config.yaml
input: "waveform_16khz"
tokenizer: "word"
fused_qkv: true
dropout: 0.1
inner_norm: false
positions: "learned"
init: "kaiming_normal"
optimizer: "muon"
muon_scale: "match_rms_adamw"
momentum: 0.95
nesterov: false
grad_clip: 1.0
lr_schedule: "cosine"
warmup_steps: 640
Rows from block 5 of a small CTC audio transcriber, named by matrix and row number. Rows with one number belong to one neuron. Each number is 128 + 32 x the weight over its row's rms, rounded and kept within 0 to 255. All counts start at 0. Numbers have three digits each.
Before each neuron's rows are labels from the 100 clips, of 14976, where the neuron reaches its highest value: "strongest on" is what is common among them. Only what is clearly more common there than usual is listed. The data: short read English sentences (LibriTTS-R). In brackets: how many of the 100.
# fc1: first MLP up (model.blocks.5.ff1.fc1.weight, 768x256), inputs 86-171
# fc2: first MLP down (model.blocks.5.ff1.fc2.weight, 256x768, transposed), outputs 86-171

strongest on: the word "i" (58)
fc1.277:074114139159111156124074161125171109156114132177168090149163112148140128177110127108130137169132131119134178113126154143182150075171152113160161102110157166127048103108152135126160129130143140085132103077179097155140127164121100150077151106089108172059090126
fc2.277:129197112115105105118136082081136126110114149114049147140159131102080169122152141154156135158177163155103174116178121164118125121108150147125135131154145123138104118170140163178154114172016120145179092088057122142112127136111182150198114113145165113139098155

strongest on: the word "her" (31)
fc1.519:105168148142108114135060115158181129147127180154136123110137112145102122080145109120152119130120131180129150173081105111165105175078140091145093088129177119088156158064140132161181145126117167070131166106155133071125111058115150073067131113160119161090070108
fc2.519:189114136127123147129076147133134186080143080182168146122072143127068124085188141120098110167072163111136155113123140130107120157137089132123124156118178099109106127157083133040045105161157178099131103150131130131150157095097126100111102161058107105132097061

strongest on: the word "and" (85)
fc1.184:150135156122118092144192170125069212179147145087148157200141090047091125132102057150135067199136135119154127114055089122152186141131128119104126123102137145173170129129141059121112103104108106124099110117145109130076115151139144137139125108160110112122119137
fc2.184:131097113139092098127123124154074081074172149101156161146127135173160167138149108087116112098094134146144162182131129164163118144096148157119140119150140111142109104104169162124106186153073142141143146167097137154132086105067148108133169136127119148132129135

strongest on: the word "the" (51); the word "be" (29)
fc1.638:126105142126101105137142141116098116112189112141129184122079172145087058116162089126136142105186144122139103113095119103113135156135070190157136143115112163171097117151132131147178174138148051070144039136131127186086144122100139148134121102156087213207106160
fc2.638:117179101133067144097172108155113100132140120070104083068140079155090166153132190145125110160169118124175124158105157112119155141116122105130142100185148112135140122124118110090128150163079071175131138140153121125132137191111175102106124140100182122141144204

strongest on: the word "how" (30)
fc1.722:169114128162106147138112087158086182174141127109120144202154136108122149091133091094095109123163107123102124110161096167226100157178115103094120113112134124111136142184163095157129107140186194151079117102106150140107098168077144063128081117072144135135157096
fc2.722:145156130166128122147117121134127173176099113090086124100136125108112094138167140110113162082132136141135149127139143079152109154111151145060166124101163114123100061126144199128081113174084177116103082165148097137144146138117143135138139211137154139121137123

strongest on: the word "his" (52); the word "was" (25)
fc1.215:116136158110134125116129112100142117123145126080148095150156126113136120152106127153163090056071080150078147141102130176123157110143110140153123144132147184142161115128144120151054142145058169141162162142142090145126116107088148123149144117115135179108122115
fc2.215:166108115107137154081191119185050148095127121077106166138129120104146149200086141107074163125153131137114176091151149156100192099079174125123121158164085137176160073145158139161073116080141074156141165129107111087135165049176159123114076189147192121138123046

strongest on: the word "was" (38); the word "his" (27)
fc1.374:065158140105156226193131099130134130127078155100139097148135095100070146202127134167108127162111088155148063178126139171104087106129122155176128076100152199200126139164176115156120076094120122141095101143146124133101128116125134142147118091141083093160159183
fc2.374:112082144127175161111120159160149120070160119113052154096154147113127133144127167120084115186201100133138189124153130102105085119127167144154096184171159145099110091141184094137089229129090079125070132112079079147088149146131172155134135119152145142131125116

strongest on: voice: male (72)
fc1.619:098160122148114117105081146140185129115133135161145135056087158126083142158096082155157134071187083097132077156125064132085087187126117136162136107169137174077186147081126186142096086115141151131099109200149119136119100093113129143107092088169109129140141148
fc2.619:139122115163122090102106115164125100065139071203067127111137168156117168094109106081128154072130143207112118120149095073109155098106068136106124100157134163157105131095098133182118114115135120119043115146137076147161084184174134095134123127166144110129140138

strongest on: the word "her" (25)
fc1.315:120129195094104131157142118156097133091114139162074085125076135119180116144123062125153165111105125103069109177144138157134138163099085157105131115128071170148127076059058156108140118120143155191132108078210161097130078181053122157120136121189130141108069122
fc2.315:100134127117130124089116109117162086136142143109146105112108068113197117115138155141091126132102195185114070080155117154116093139129167075072096105129119150126098142162139170136133125108147139119095165169082151169117118143140151150129101138124176091192144154

strongest on: the word "it" (29)
fc1.302:145185172121098093123116158125124083106135122057158178137169100088117113100114078124059103133160106070151123130140176125117129136147124156135112125091135132148116170159090110128061109138147137133199153150201142139158108175162176164179130072117105184141090110
fc2.302:136125137134151077100167101146110174151150160109129103080082163113130112102150125107121132087123124152109132168143138119122114168175187076121174141125078105121155123160186162126191147124119118155125120142053112118105128126189109103090114158126094109170134120

strongest on: the word "was" (45); the word "it" (29)
fc1.481:176101161181084083102089114078141128134159184170131170123183105049121106140109124107188146175110163104116133089125128132154100146143101079125095107173111162199146105131148078066080125087152125156094069116122190134073169083122162111133146136120122125096090135
fc2.481:130115098159136145135133053145100131167121139085170145143125149102149115097219076122078133123162107069142130095195053106109141192128143153140140083163098089107092133075111134162119124050146202129113099129181096109092140083152195168153137125127143098066123128

strongest on: the word "the" (80)
fc1.697:048133171096209071100138143182108153180155097178107118050135114167103155159101101139107173107157133127183131116097139086192137185129154103113155178118160149139114164124106136116150088100178126094079148165146149170111191170159117103039088131132109155089103076
fc2.697:116082120115098181119140124132157140088127099153204076138150186108158151073214099059096161095164130165125174125093113152146155124111149117140165156105077109154138095183159124058061121177181139145141098116184125120166055148121141145089089124058140096146133095

strongest on: the word "i" (69)
fc1.358:113178115168118118180124056149146218130139092092158133124130140161173132127069120110130081123097080169100101141122105144175159102090029066107091149157136147165106061087136096167169144186063093141132140113168173084156138160177119150105127154118125092096095174
fc2.358:136163144112111124141141088111133155117139115139122115085096124162133150137126077112150098100102142093133143076101116182103123069111139073049160095161141150137125146164182147133140126097149147082146126082101105128166212108110156145149157193147157153091127198

strongest on: the word "how" (34)
fc1.518:166151109097130137194168138127149145129093162126115148137157131095110105129190126133170141108155079052090105154169132211125161104170123125120138087095153115109159101139139084104091168127131102184126111146119100139047091121165143122083146112152112176172117055
fc2.518:168171114214110081138127177191117070123119107100171130158162176127113134119181140100081137088128188101160149173157160121094130164144164098091163143119105088156149144146156128065151126118197109128117114117106113168151102115144127111122135136095108106178100133

strongest on: the word "one" (29)
fc1.261:122139172116187096195096093109121179133074100165085167178153052093147080104115153132135124109143174080120084110113080141138149143088115133091034109119112138139131150132074098122118135126163127124164162149090131157144119173165135148142119113121121128119135177
fc2.261:117102145110143115184128079197138181161103128115103085105110151178199065154192121117152119122152130154125152124162123063167098139004166098116093117128125186132136156096120127098096127112085137137084114131063168152179067098088163136135093124136128069113142146

strongest on: the word "was" (46)
fc1.342:071184101138166112141104122084125103129113107137110107110171132174117163127061097124136095135116129137130133156067148150106102164168097135178172119126155130100127160096095155149082147153116153094100088111034115110099123118144159102168168145136084112136184124
fc2.342:105129130105104163140170096132117173107077130073153137122093137147114123115150113167145158159127204133119113096159145126068133094094147090101122176144163197142216172108124060163106063138119083119145154114192173097109101131163098100139118129136119117104073104

strongest on: voice: female (84)
fc1.515:165099166090103161191106152145143154169111093123145117130084129177094138130146141104096119132170177117053140068149104096131108108157095148127132137102062131112092039096171107150076166099130147153139112147151147139165092195125171128116169164137139176133141124
fc2.515:085150137110039151118139132106149117101160124080093132125111143124159157133095140112124134166163144179132118090096149124087101103139109123112140145095167074136077109166060138158141102135106204110183130125091129126118127122156138142187118095153155148179101178

strongest on: the word "of" (43)
fc1.253:113148098133165136156096097136146080155162100146081170108103134102150162163151100151126081161078136110098083141197111101118136093136158140150145127173055143161134114125112118152137154072149138101100151153134120100182114181118091087167131101125157123188140091
fc2.253:123174155133166127174081191162165103158157128165139146157150145119061123106168090144100136096097150156061060123114164117141168112141152179132098128120091051170148090137102159100091111139164119141126145162085149109168087138178114174165160148165155133108140183

strongest on: the word "he" (27)
fc1.761:145174113110115104098166113176160149095142160165160108133137164159083184126150105155121053113085099136150098160082132107171125134140146164115154140120151121110092084140128072137183115045142114145101170092084153176176152124099143112092105098154107137139108090
fc2.761:090153088169153102073157164102151090135091067151141142118135075147131109146137131129160110099123065108161153152135184092126150070093104202183161142123187160180148138123151171148124147136122128143145114121161140140165140153035189135153151137197128091134134130

strongest on: the word "of" (61); the word "the" (50)
fc1.115:097145103084139141095152121088114132145117102192133182134073105152145057130113099120134107142164073042131123153129147131163134101122162088151136181133148160118033147069100130179142122114091169105142196126137108061097094129187158109138182070140106058130147146
fc2.115:203159217093076130108104133157134131098155133102144116143145106142114121176119063171154140099149230150118119100182067135110111130160088122115105136131150169108140101112115097151086150172156082073167154089111191145088117099142179102189094096102165172097087149

strongest on: the word "i" (37); the word "my" (36)
fc1.174:139135162066107150107126114115171142161157132093104125108090140109175165155133083097159071190110120090122099108098104126161161154074099149168142096180185114132178141072129105111161135151128088167088121144145082081185125099066123196126141157156059125088141107
fc2.174:149113101081107100113139119130110106080086130141144104096174154146136113101140134135062153137097168167154169161148133205077104111152157129122160127152067106066147117147109113082147146176116137134177150107080152106120073111209125135081093146098161113073179132

strongest on: voice: female (85)
fc1.1:149118139079091120140102173128049132107075126120182120060109134125176180149158137082159137116131113111124111105107132114181100135133104149134197106060143118189109084099178073109159133112086102082207108097135186107184144107140094075167124127120175064158162146
fc2.1:173129175129133192179100094101123117143114154127105136145091133061120077104086135134151152130099049140150152143138071073087188127136136153106087073170130105190130155136146095142111134153115118160175065132128144114052172143137172115173144086130129140115181111

strongest on: the word "he" (31)
fc1.228:146139148098166103103132097221128135142151142156141123132140091101128173090092110148144120115122093106144134109148128096100111145124083123110148196164143153145146181120154174113170111138140165087152086079136141140121123056123173149101202113145106121087085142
fc2.228:093151133113114128145066151122129171134123091056073135111143185132169171170116112158100145163177206148022142130118128081126169080166141151089105112190151155157164188115060147113139065134107101161174146128132094108102163176134120137127097101100182163159107131

strongest on: the word "the" (78)
fc1.751:111123116085141098125122163139101149156170151072092138140141082104126103164188137193150120110165152118156131132176157147126151110136106136096171147116117160094080102146130148165135108190134127130122107124142133167128112108131123097102193122128094162163123158
fc2.751:068204095114130147122132132175139099115110162153120100107112100144169084177151182127130080132198149155075093155186119124116117110158087103145101127127087099107161155155100166130160101155101158145154076093107107117133166106126154142120108127110135113125076165

strongest on: the word "it" (36)
fc1.757:109120168185123131186153120169132187121148177149091078127110108152128138177122151115141127119199170121094147063108109112099138156123147127171148170139116135025128113125114114143189182144170125123099113137081116115154144159124099103166132099071141133148093094
fc2.757:111101081140043158091207139121120118148157110075114125113113171089125175166051119135094136185131172134154146124077092153082107173129126124091094130090149126155094123167128098158093129063106154150142151174157124122162152154097034097146136121091127144126077168

strongest on: the word "he" (44); the word "we" (27)
fc1.402:140159126125158088142151113194131111062131120123135089081147138139080155165120147085144148089153119149065101094120132156163160127177186090172125110071051157095192163130126165075126108139150106116144081107084133138126133168121101124159148136115078118116128150
fc2.402:016098160120117101129199071137104145150092112167157072093113108117087136162106122187109159079131093099148136129070114115109167122159119109088107175138146089105122120135110205137195143112128122143108146140150105227106113112121151160080119131139141096072161103

strongest on: the word "her" (27)
fc1.330:144157120090058145096089112127119133156124114125073116161106113154127154086110093130186121079187141166118124101137134136107141139198131116075182101169121145106085148133124140156164188195102065053127146154126143104147108149168040097170194124144153160084134103
fc2.330:159180107110138168158117112137169139166123156100145113097184149148125102112107114078095088095171091041130099154136120202144160086128131192121096168091117111168098115178100144130096074158111153097148102113121180132148134082120089186153095127127127076138099122

strongest on: the word "and" (96)
fc1.141:200179182118106114122133137168181161125146107174114186134175112139153163139085146109132111138199125117137097108094069128113174152083160146153125121028110106177146113147116119103160093133135124100128153102114093101096097142083148111134111094099125157110051083
fc2.141:140076128139112132146169127166026114119123125100135190127101183120132108146088166102111136111153129109112134130112154138154133095171129152095141148162122110150105165147104128087128177164052120141125097150141136135121117174175126173124095168117096124123116174

strongest on: the word "and" (37)
fc1.136:162129149090183170081138130164188194121136100136127116099159069159120130133111048153034114083115100191128172084133179137137105116110106159152140062184076207129133160042114126170176094137163155105146139155102112123087085107095163114151126114115124096067110128
fc2.136:124146162153111099098202132116125165110126070153071107146149150104083094116069123159122121100146196134115156127138031056138081127163180126150153126150116061179107118109140137158075095127136123165169210076135121109143125063129166119184069125136168129107161155

strongest on: the word "of" (73)
fc1.106:147135078064155153156117118149145153094147139193164188096126164087103093156088109151074106042145112142128147159100067100119124141126184159119135118168172125100134127133147069125088191099117128148098126122181134153136092171097076121100163081154154143142100176
fc2.106:086160145114155137156107097152101077169150148118139120151092118132160129186154152093097180146168138112124048047160122120140114099130132189112139148151109108100147100161109132171075105083115146133106102135096138141110103145098099193156089091145126168114175177

strongest on: the word "not" (61)
fc1.666:138128078093131140125071126135164135175135129151159154140142117102123104132147149140144122097180161078176148118146135138176174121177119139107157141151113076150109168173155124099206151147063133141135107144166141094106135060163083110145157151131202115210098178
fc2.666:155084133145117172138105132169099084160093162196147074140125130147179184147083124112165079140186080079118103098093131167111139130110117101207155145098167110212115152164106141112125155133120201113152104140097146081058108054103150170149131143165074123179086133

strongest on: the word "her" (26); text has "who" (25)
fc1.526:086160158132110107137100137102160063184066078100105110189112134120143154124122151109131121171131128127124129183167109099147083139095141169094131185128155089135087141141139142122156117152116150059134160129107125079095138140088088156160213110144142101157114115
fc2.526:199126103126073091112166142152137108090100156137115133100128059108104140109153094110135106116078118146136116193089114082133072124078164044158189172041120133188146153082179153131067113053112120152112164032132171158103131091188142077148099042090158172146108124

strongest on: the word "was" (45)
fc1.344:156122082144115120133092097128150102126094118149090119084073103114109140088157067069115128100116127140136140128151161154140130177156140183152140124117086157116185157121054092084114160126185156173103140191133123146106086081080123140067129088092087104097170062
fc2.344:171182118142094137108120132151133098121134124090094173116138111126132116126151190155105140089168146087134173117125153130133147131079124072146070106124133152095141112150099114085182099143134145103157181142123128151054154149152139086079133183139148139105168149

strongest on: the word "of" (27)
fc1.760:152094121133077214124133102184114143105123123149127150156106135141173078098099135185119124109116135179100133123113136121142150126085129062176174137166125126155088109126138055129102144187097079107107120131106088067230125141102117088122163123099172172140132106
fc2.760:128156188130112137132167124167113095107088101151096185115083091107130168121141147093121115109095187130132151109149090142141051118127085078103134155088168124093111181168135142178140150106102142112122113067091126079128108106116186155139155106056093126137156127

strongest on: the word "it" (30)
fc1.256:143148146117137141106124124051200113147142118170119128159141071158129120153156132153134116134121158192156090106107175094171170126136165147129121137123146116179110102120146149083155057209093177138137135109117150104174114099130101136125130159176118124158142143
fc2.256:119112139158041116115098090106138095111083129107126112114153196083124082073109086156074164080125160095112139146145171115174122151080117176119126126156105150170129114197114115131126103127152084129158146128137150095182114163179177123119112137151145107094063155

strongest on: the word "the" (65); text has "but" (26)
fc1.541:116077110133153121098157174097128144169110168207137176111104070150112116133157086147148147135106167130123149180098055178145129175208095077146111150190132141113093116081131119112181146122103113177110097149124182097106144174151126120098133154097176108141184135
fc2.541:134155095124172124141113141175069072134044166172124121112142134198098123141133130140092142122106124143095089086146162155101165143100194084094111130130160110040151164096121172126132136114164123169104186078153110111128143111113120104138096145200154141147161115

strongest on: the word "his" (32); the word "is" (28)
fc1.46:131162160159162136097142111109088072145183140124133130093104039148132071081169089102113102121133115123101111149152102106146139153133091152187122166048185158135137085135195129112141096068166169066168111145115112128157156108140179115174136153074135139100148103
fc2.46:097168131166149073132105119137134139071145164119193084163141083071085113128055106129149095115112124107074098127097102161163132114117175167155133159161147097112110139163038114135111120115107107143101109106097184124105168102139159140215148096103114139133202133

strongest on: the word "not" (25)
fc1.31:127119125111109078166135154065108212115101089146145142097129111125095144097134090141126147175100080205119150104138131107130127118083132161168193166162118120088170157095159131092132141167133135183183098141080156106141178062093099148069139166084161125135113138
fc2.31:158153160136147107170109181087102088140188088177192097100132132159136078115043038075137105132117085145094117123130131102109091104124155139146169128119141126105112059111160103113155113146136115122150149094160153144200149170110083097085130100181100129177077155

strongest on: the word "of" (26)
fc1.450:191159127101130157150071106149129097154132122106070105059111124152115170147164093182078131106190121080081139125091173116141164171106185080088188169123127142063107170079124129216123114149159176119140121101131129104126073183096157135144103118117164116091084134
fc2.450:113154167115065131149129141134151121069168141077107106085128134149093096163104106136190096107163100121120052158191116159152144094160158078086152068080109132118185084181148134109097146110152140065128108144133173082147164076074095143160117059192139112117161166

strongest on: the word "and" (54)
fc1.720:129152148198125160127144158153145166178118190151114111167109075081116177151165162189119110091154133113176102174072093147089152129208147101142032150140125157155148117178185162144125139104153145184158111172156125100078115111091114047146103099132099109137132112
fc2.720:154133167124161125064130125163094144178135122129079155150079078108125148096119157146139126162103155122102143111134143145167120129147105145165105143134122127143149124091114122121166135114170175169084138136149129147145118135181128137115140146101134153133139204

strongest on: the word "it" (38); the word "but" (33); the word "was" (25)
fc1.607:099102143156153092140159176129117111166105178165164099121117063149096089162107141143125114081094115148099148103165144114165150101146117139199178105139148110180068176172148141124171162123169123128161137176120175146154105142106075139110141133190123172176090144
fc2.607:093062067179143076135087133109069135134127127112163144092111108163142161077120106080150200113114126173164089150154149165123120145108162097089132123156135170155123137101106137148107082133145085162162155131186169138130095090181131144075063177154093151149178127

strongest on: the word "her" (38)
fc1.474:155096120155134133132131169164160100189085068127142052080059127157122120104095121173050101179134147147105221184113120146092067115176136107149135106085150150126115098135107168099087147121182136117149124091169177092137133076107066099138126147170131090103192122
fc2.474:154137177167113139158139062118109142172102109132179165163165129168136185138117134075138135123067141109154132127136143140086142155110112089130113166142104099219156194133125112165122104148133092122126108161162096155138116103093118147170102090128138088167093037

strongest on: the word "he" (69)
fc1.669:128184067110163113156113116081084141166093125107145110170134106151150134076158159092176164107151122135119095143121094114168083132141090140149172120095091170081088128094137161120116089172071142131186154128192133104090114079176094142118091112188154110114078080
fc2.669:223145114095143127146135242164114084092100141124108086165178140127095121095088094144114137099126174158136177181180103160126142136098105088167077145085104089207136149141154179155088145111142177131128159143138178108132131086097140194133147133126126126105101099

strongest on: the word "was" (28)
fc1.16:150113102105093095159091109170125112116117142086137147103166120066153124097111150178138108178149132099152115143121193132175088187127089138107105118105102100138089122175166098087169158115108123134174118093114151167193154106149109171103120118074140155105102121
fc2.16:158129208188072089160113117114102147136062127173082098128135071083103122152070094094154118148168105178123196115106164139158104103100115146206144131152095107164152170098090133104088142089110127107109148121127186097095144158115189149102176123133166132115165129

strongest on: the word "not" (73)
fc1.593:182097146116167134123136063130113119144099161076115208164133103127110115120159136141180078123145148070166182111136112130198159103196145152146148122085046103071102150161140147116124091111134135080151125149085122128073102076164103136135069100146121127181107147
fc2.593:137072098151126127101102133141126074147094142079198140130089123107178099086168188110125131100111134131097141114117080132157127105187125151132174160099153114189168144149114147117151168163208155147121120065148068174117105065164172122136111154157120179127094104

strongest on: voice: female (82); the word "said" (51)
fc1.718:127163066134089191114139106137117121142063121069160123057166084135083111133152129139132152149152115137169131201113129147120128153123124151168142141145131109136142087160101133170172124108157110072131159091102127124114094132144130091119141144149169110132130102
fc2.718:145154137161114094039168133135151124108157106108100115104152149097184060153142133143154166158163083163160127145099141096124159135143088128117196089135133100100115169210101183156079143127157145138097139106136106094074178125063113114166183089125070145099084099

strongest on: the word "and" (27)
fc1.260:103180152161074143159146156163191120135183127092164094098146102107152118158138165096103113092120054086145144143125118152128136135205074123166134194172151123143167161090088134140123066163104158127143147103143182105103098084143115155171113128132092165138119114
fc2.260:062128138154084153039131127096060092098156187077220139106120121177131101052142145188081122135130083194136096095136132143135127157128101143125128137123138149159128143134200092117137116140132091083167078129071124155122156132188112150111112156141165112174097091

strongest on: the word "not" (79)
fc1.138:123109135088135155127067168068166204159089153197067153107106082102172125157121096187140089134149120088158113101082228110108161117136100159130138149075146151119126113171142131159131166136148170133183129172087093145100104152131098106104121128123125120150141097
fc2.138:166104135080076183124132100076136082127109146103133111115182073114122107233129126075165132116072117121134109104100114169125129115121137135114129158131130104116176169193095113137148103183074138181132150231118105152137162156165136188134166117141191085120115150

strongest on: voice: male (84)
fc1.388:168107128093107104157183162151130075107182099139137096143154132128129041151130144167075135077056066164119119148133127129143124109150077091150122122111153144092106096094175110090137096142125102159151206114144105078079139139104126158151102105087140149155183124
fc2.388:097156121070128151090167158147139116131178147103089138104133124163163191127144095159077133195155111136092132121159156142126099146127085101143106137155073151114108134129132131140136126098158123113159124192102135097077151142181172161145154155125117084118189083

strongest on: the word "and" (42)
fc1.645:138135167107145145139091230147159106138174110160161130136121155143118195136058165109105079100120161132119164063097152198148186140119124061211124179096156113169126095193114083146113153167123115116108175158087057149123077138147155127157168115115156139076097095
fc2.645:115091156156118128086161126145086123161164107146102164133157152052144171172167172114102117160163103111086129121109169108118149108148158160062124118068117070146132075136089155128163105144043123099118168158149151141097098189145109162089146119154085122138111110

strongest on: the word "was" (54)
fc1.367:117128114075144139122080160175144075092167168140175083155117094122120119170158085115148163069069131094152136147154061122120153121152099156200125080172114170086134144159157104100100121093146092106113182164058171123118083104195144145121075130172102124135114123
fc2.367:148167164133089084152099062155084096096162137141076088144095109132105059119169155117146141188166118167177121106111121143107108117165167133072102181144088136150138134116146128166132108107159167106203079108146128120136100119128110119084174155131133100101108170

strongest on: voice: female (87); the word "not" (58); the word "i" (40)
fc1.234:144128205166108144100086102147110142113096142152099153147157069167162103138092081210131101158159141103144172145089119110139095090157121160116133160092138190146125043129143111160112137135091134073175096148153131138103140156111057093133133099118211100110148130
fc2.234:185041110150145109200168120089114098141067103162129107098065130153099165187126147115169157107095120111159115144194128124168129142124161086139138159090163122124209183125043166108155113112163141158111148139068153147118169120109111092160133103127124122141083171

strongest on: the word "it" (29); the word "what" (25); text has "but" (25)
fc1.81:094144076138120130184109205136088094110145183121148088083089112109155124155112084151094154125165097193086168124150183164143150120173115124116083145108119160118116066101148123135127149139176083103171121088116111163130039104106162087121152152096127079129117147
fc2.81:150110131087094072155152144095124119179160142153160145102127127151089156099152122061093105156109087109075133159187061096105081081130122132126110182101205168174132151178132085162100174146131134126117121135183122112133105129063161107147144158078165196136129093

strongest on: the word "was" (59); the word "it" (39)
fc1.110:157109131129182116141144115105182123079118151110112086084106109100162101144157192121131113091103094093176121115135167097120142190164118092137125132157112134117167129137152160174125096125143164098154118145150094134091061126121152140128122067126138122120082193
fc2.110:134135201130142123129136162144096121169080108103092198161105184143133159115126115143211117137164100159141144096137100132182135091132105147134116149104108136094113046100136108118097160110201116139142089109105130122189152102116114158142082148128115074116186082

strongest on: the word "her" (36)
fc1.553:099153177115049079137097192122132060159145111156150125117064101118150062180063127139048173113155070168088095132123172088112138104170148114124127106129148187129177102149163123129141136175168167101097143123126150112083138121122169133089153149156115128149178197
fc2.553:067175148179085141018124052126115137129129101135145131109148149178146117188115118108095060186124094147125131131087160163150120121118145096086152191121152139102141113143103172159137122142172127124057098153119161072090147133186123122082093112134146135116128109

strongest on: the word "his" (33)
fc1.622:158113084113147146142093102059169078166165115116104084125083134136116108142052101155143138097121107144091143195149105110153099091133120104143126144141103199109088161135120175101178146154097163073152133091141142126129114056133132146088148121134181055103115084
fc2.622:168148173160142148114084166154139149038073143126166043157157096147115191136104108090131158088154123138113122132110082175159122114142113117110080111149160119116103106107093157093085104108156138135152102096138155122126071170104096164141111104112145141091138118

strongest on: the word "the" (54)
fc1.91:087079134141143115112138138198117126159078194076138191128097113111172113111073140112117097129094102149131136109125128040134096142120113105114094174081064134114158174105061084140121136149156118195125109153118119173116123131159118210120131110117137145188110088
fc2.91:153101133196070085085076132113102089114217160155181123144114153144103180145107158137108089113153085143124121150175180129088065135190083139142159157089121086142074079131198143081147139078114173086126123145128124132154096128112159163147161081159148091124128094

strongest on: the word "his" (56)
fc1.741:096100175146114132119162145193124073135132147088094091083186094125105102099157123120096125144132143130115150112076110135128141092146114111181130159148103109158133204116110102119124201173226186075116114167080142120148162063167118162166094098126184115124072132
fc2.741:149128082117151101113086116151157133128112116141112113150137129144120148083113134094114134140119080112073114152165148152124075142176132123087122116128151153167069096144121082078171142075087148058118097152111105146172103059207162131113135129142177133105139135

strongest on: the word "he" (49)
fc1.243:139148092084116142108086122137182187112110184087109131199153099093092098132149117105083160133107084156114141124118103109160098089167116158135137109092058135159157174166130132104127099157124134127158146076125107067138103120170125115137121105169099124149119105
fc2.243:105076223122163175113157139162137087115133152134071142088124084134142116152111134106083154086142123153123199112184137144070123131138124136188131080109226120127142145079145112124104110123126153101094145125097126138124039087110162163134126105091120154103096087

strongest on: the word "it" (35); the word "with" (29); the word "a" (29)
fc1.229:137099160107185102143134114160074087144119138160139109146154100124082168099144135144031049057121127133105109122162138087098140199157179138110172147135165190112117152130067090146071135101102135154142232117086128175135129137111162108210097150135151179123128073
fc2.229:074115148110187072128113112077145166086190097124063125092093153107100063100142148134079114096122176143136131129124104076064074086167128079147082090102108085162150090119129166091130128167124240163151142132094147121167132109092120107136138128103139159163142105

strongest on: the word "the" (73)
fc1.231:113143115099184103151141081136171094156154119127093091108073139196159119120135101180145168128133139092112120108131171153185122151103110168121138094100118094141128087121108145126126073127091087108146182121152140150181144106130091123091093180128120068072103083
fc2.231:106136241123154146147164111120088084117124131161133098148138101139147096128120160162111147083170153105119145133159139144162152169092152101124142172095159101121134048072153122142096070132163151098089111135167142131104153140155166107091057110115118095139098114

strongest on: the word "it" (69); the word "was" (47)
fc1.279:104163170139104162132160129179178104124192176152176105168103109169148124167145055134149134145075130116111088147124121121098182140127121153147130137086096067144108104161144064115158107133087130123125143134102101156115200160090150116056116128149090128193147114
fc2.279:107129156101111142145067126181163110077104101179137104167092161111113122105120121163156121122135123131108110094116149147142123143152091162140112148134135107100097179167153116193118076102230132168120107107139145072111147114151148114094123150101080139143148120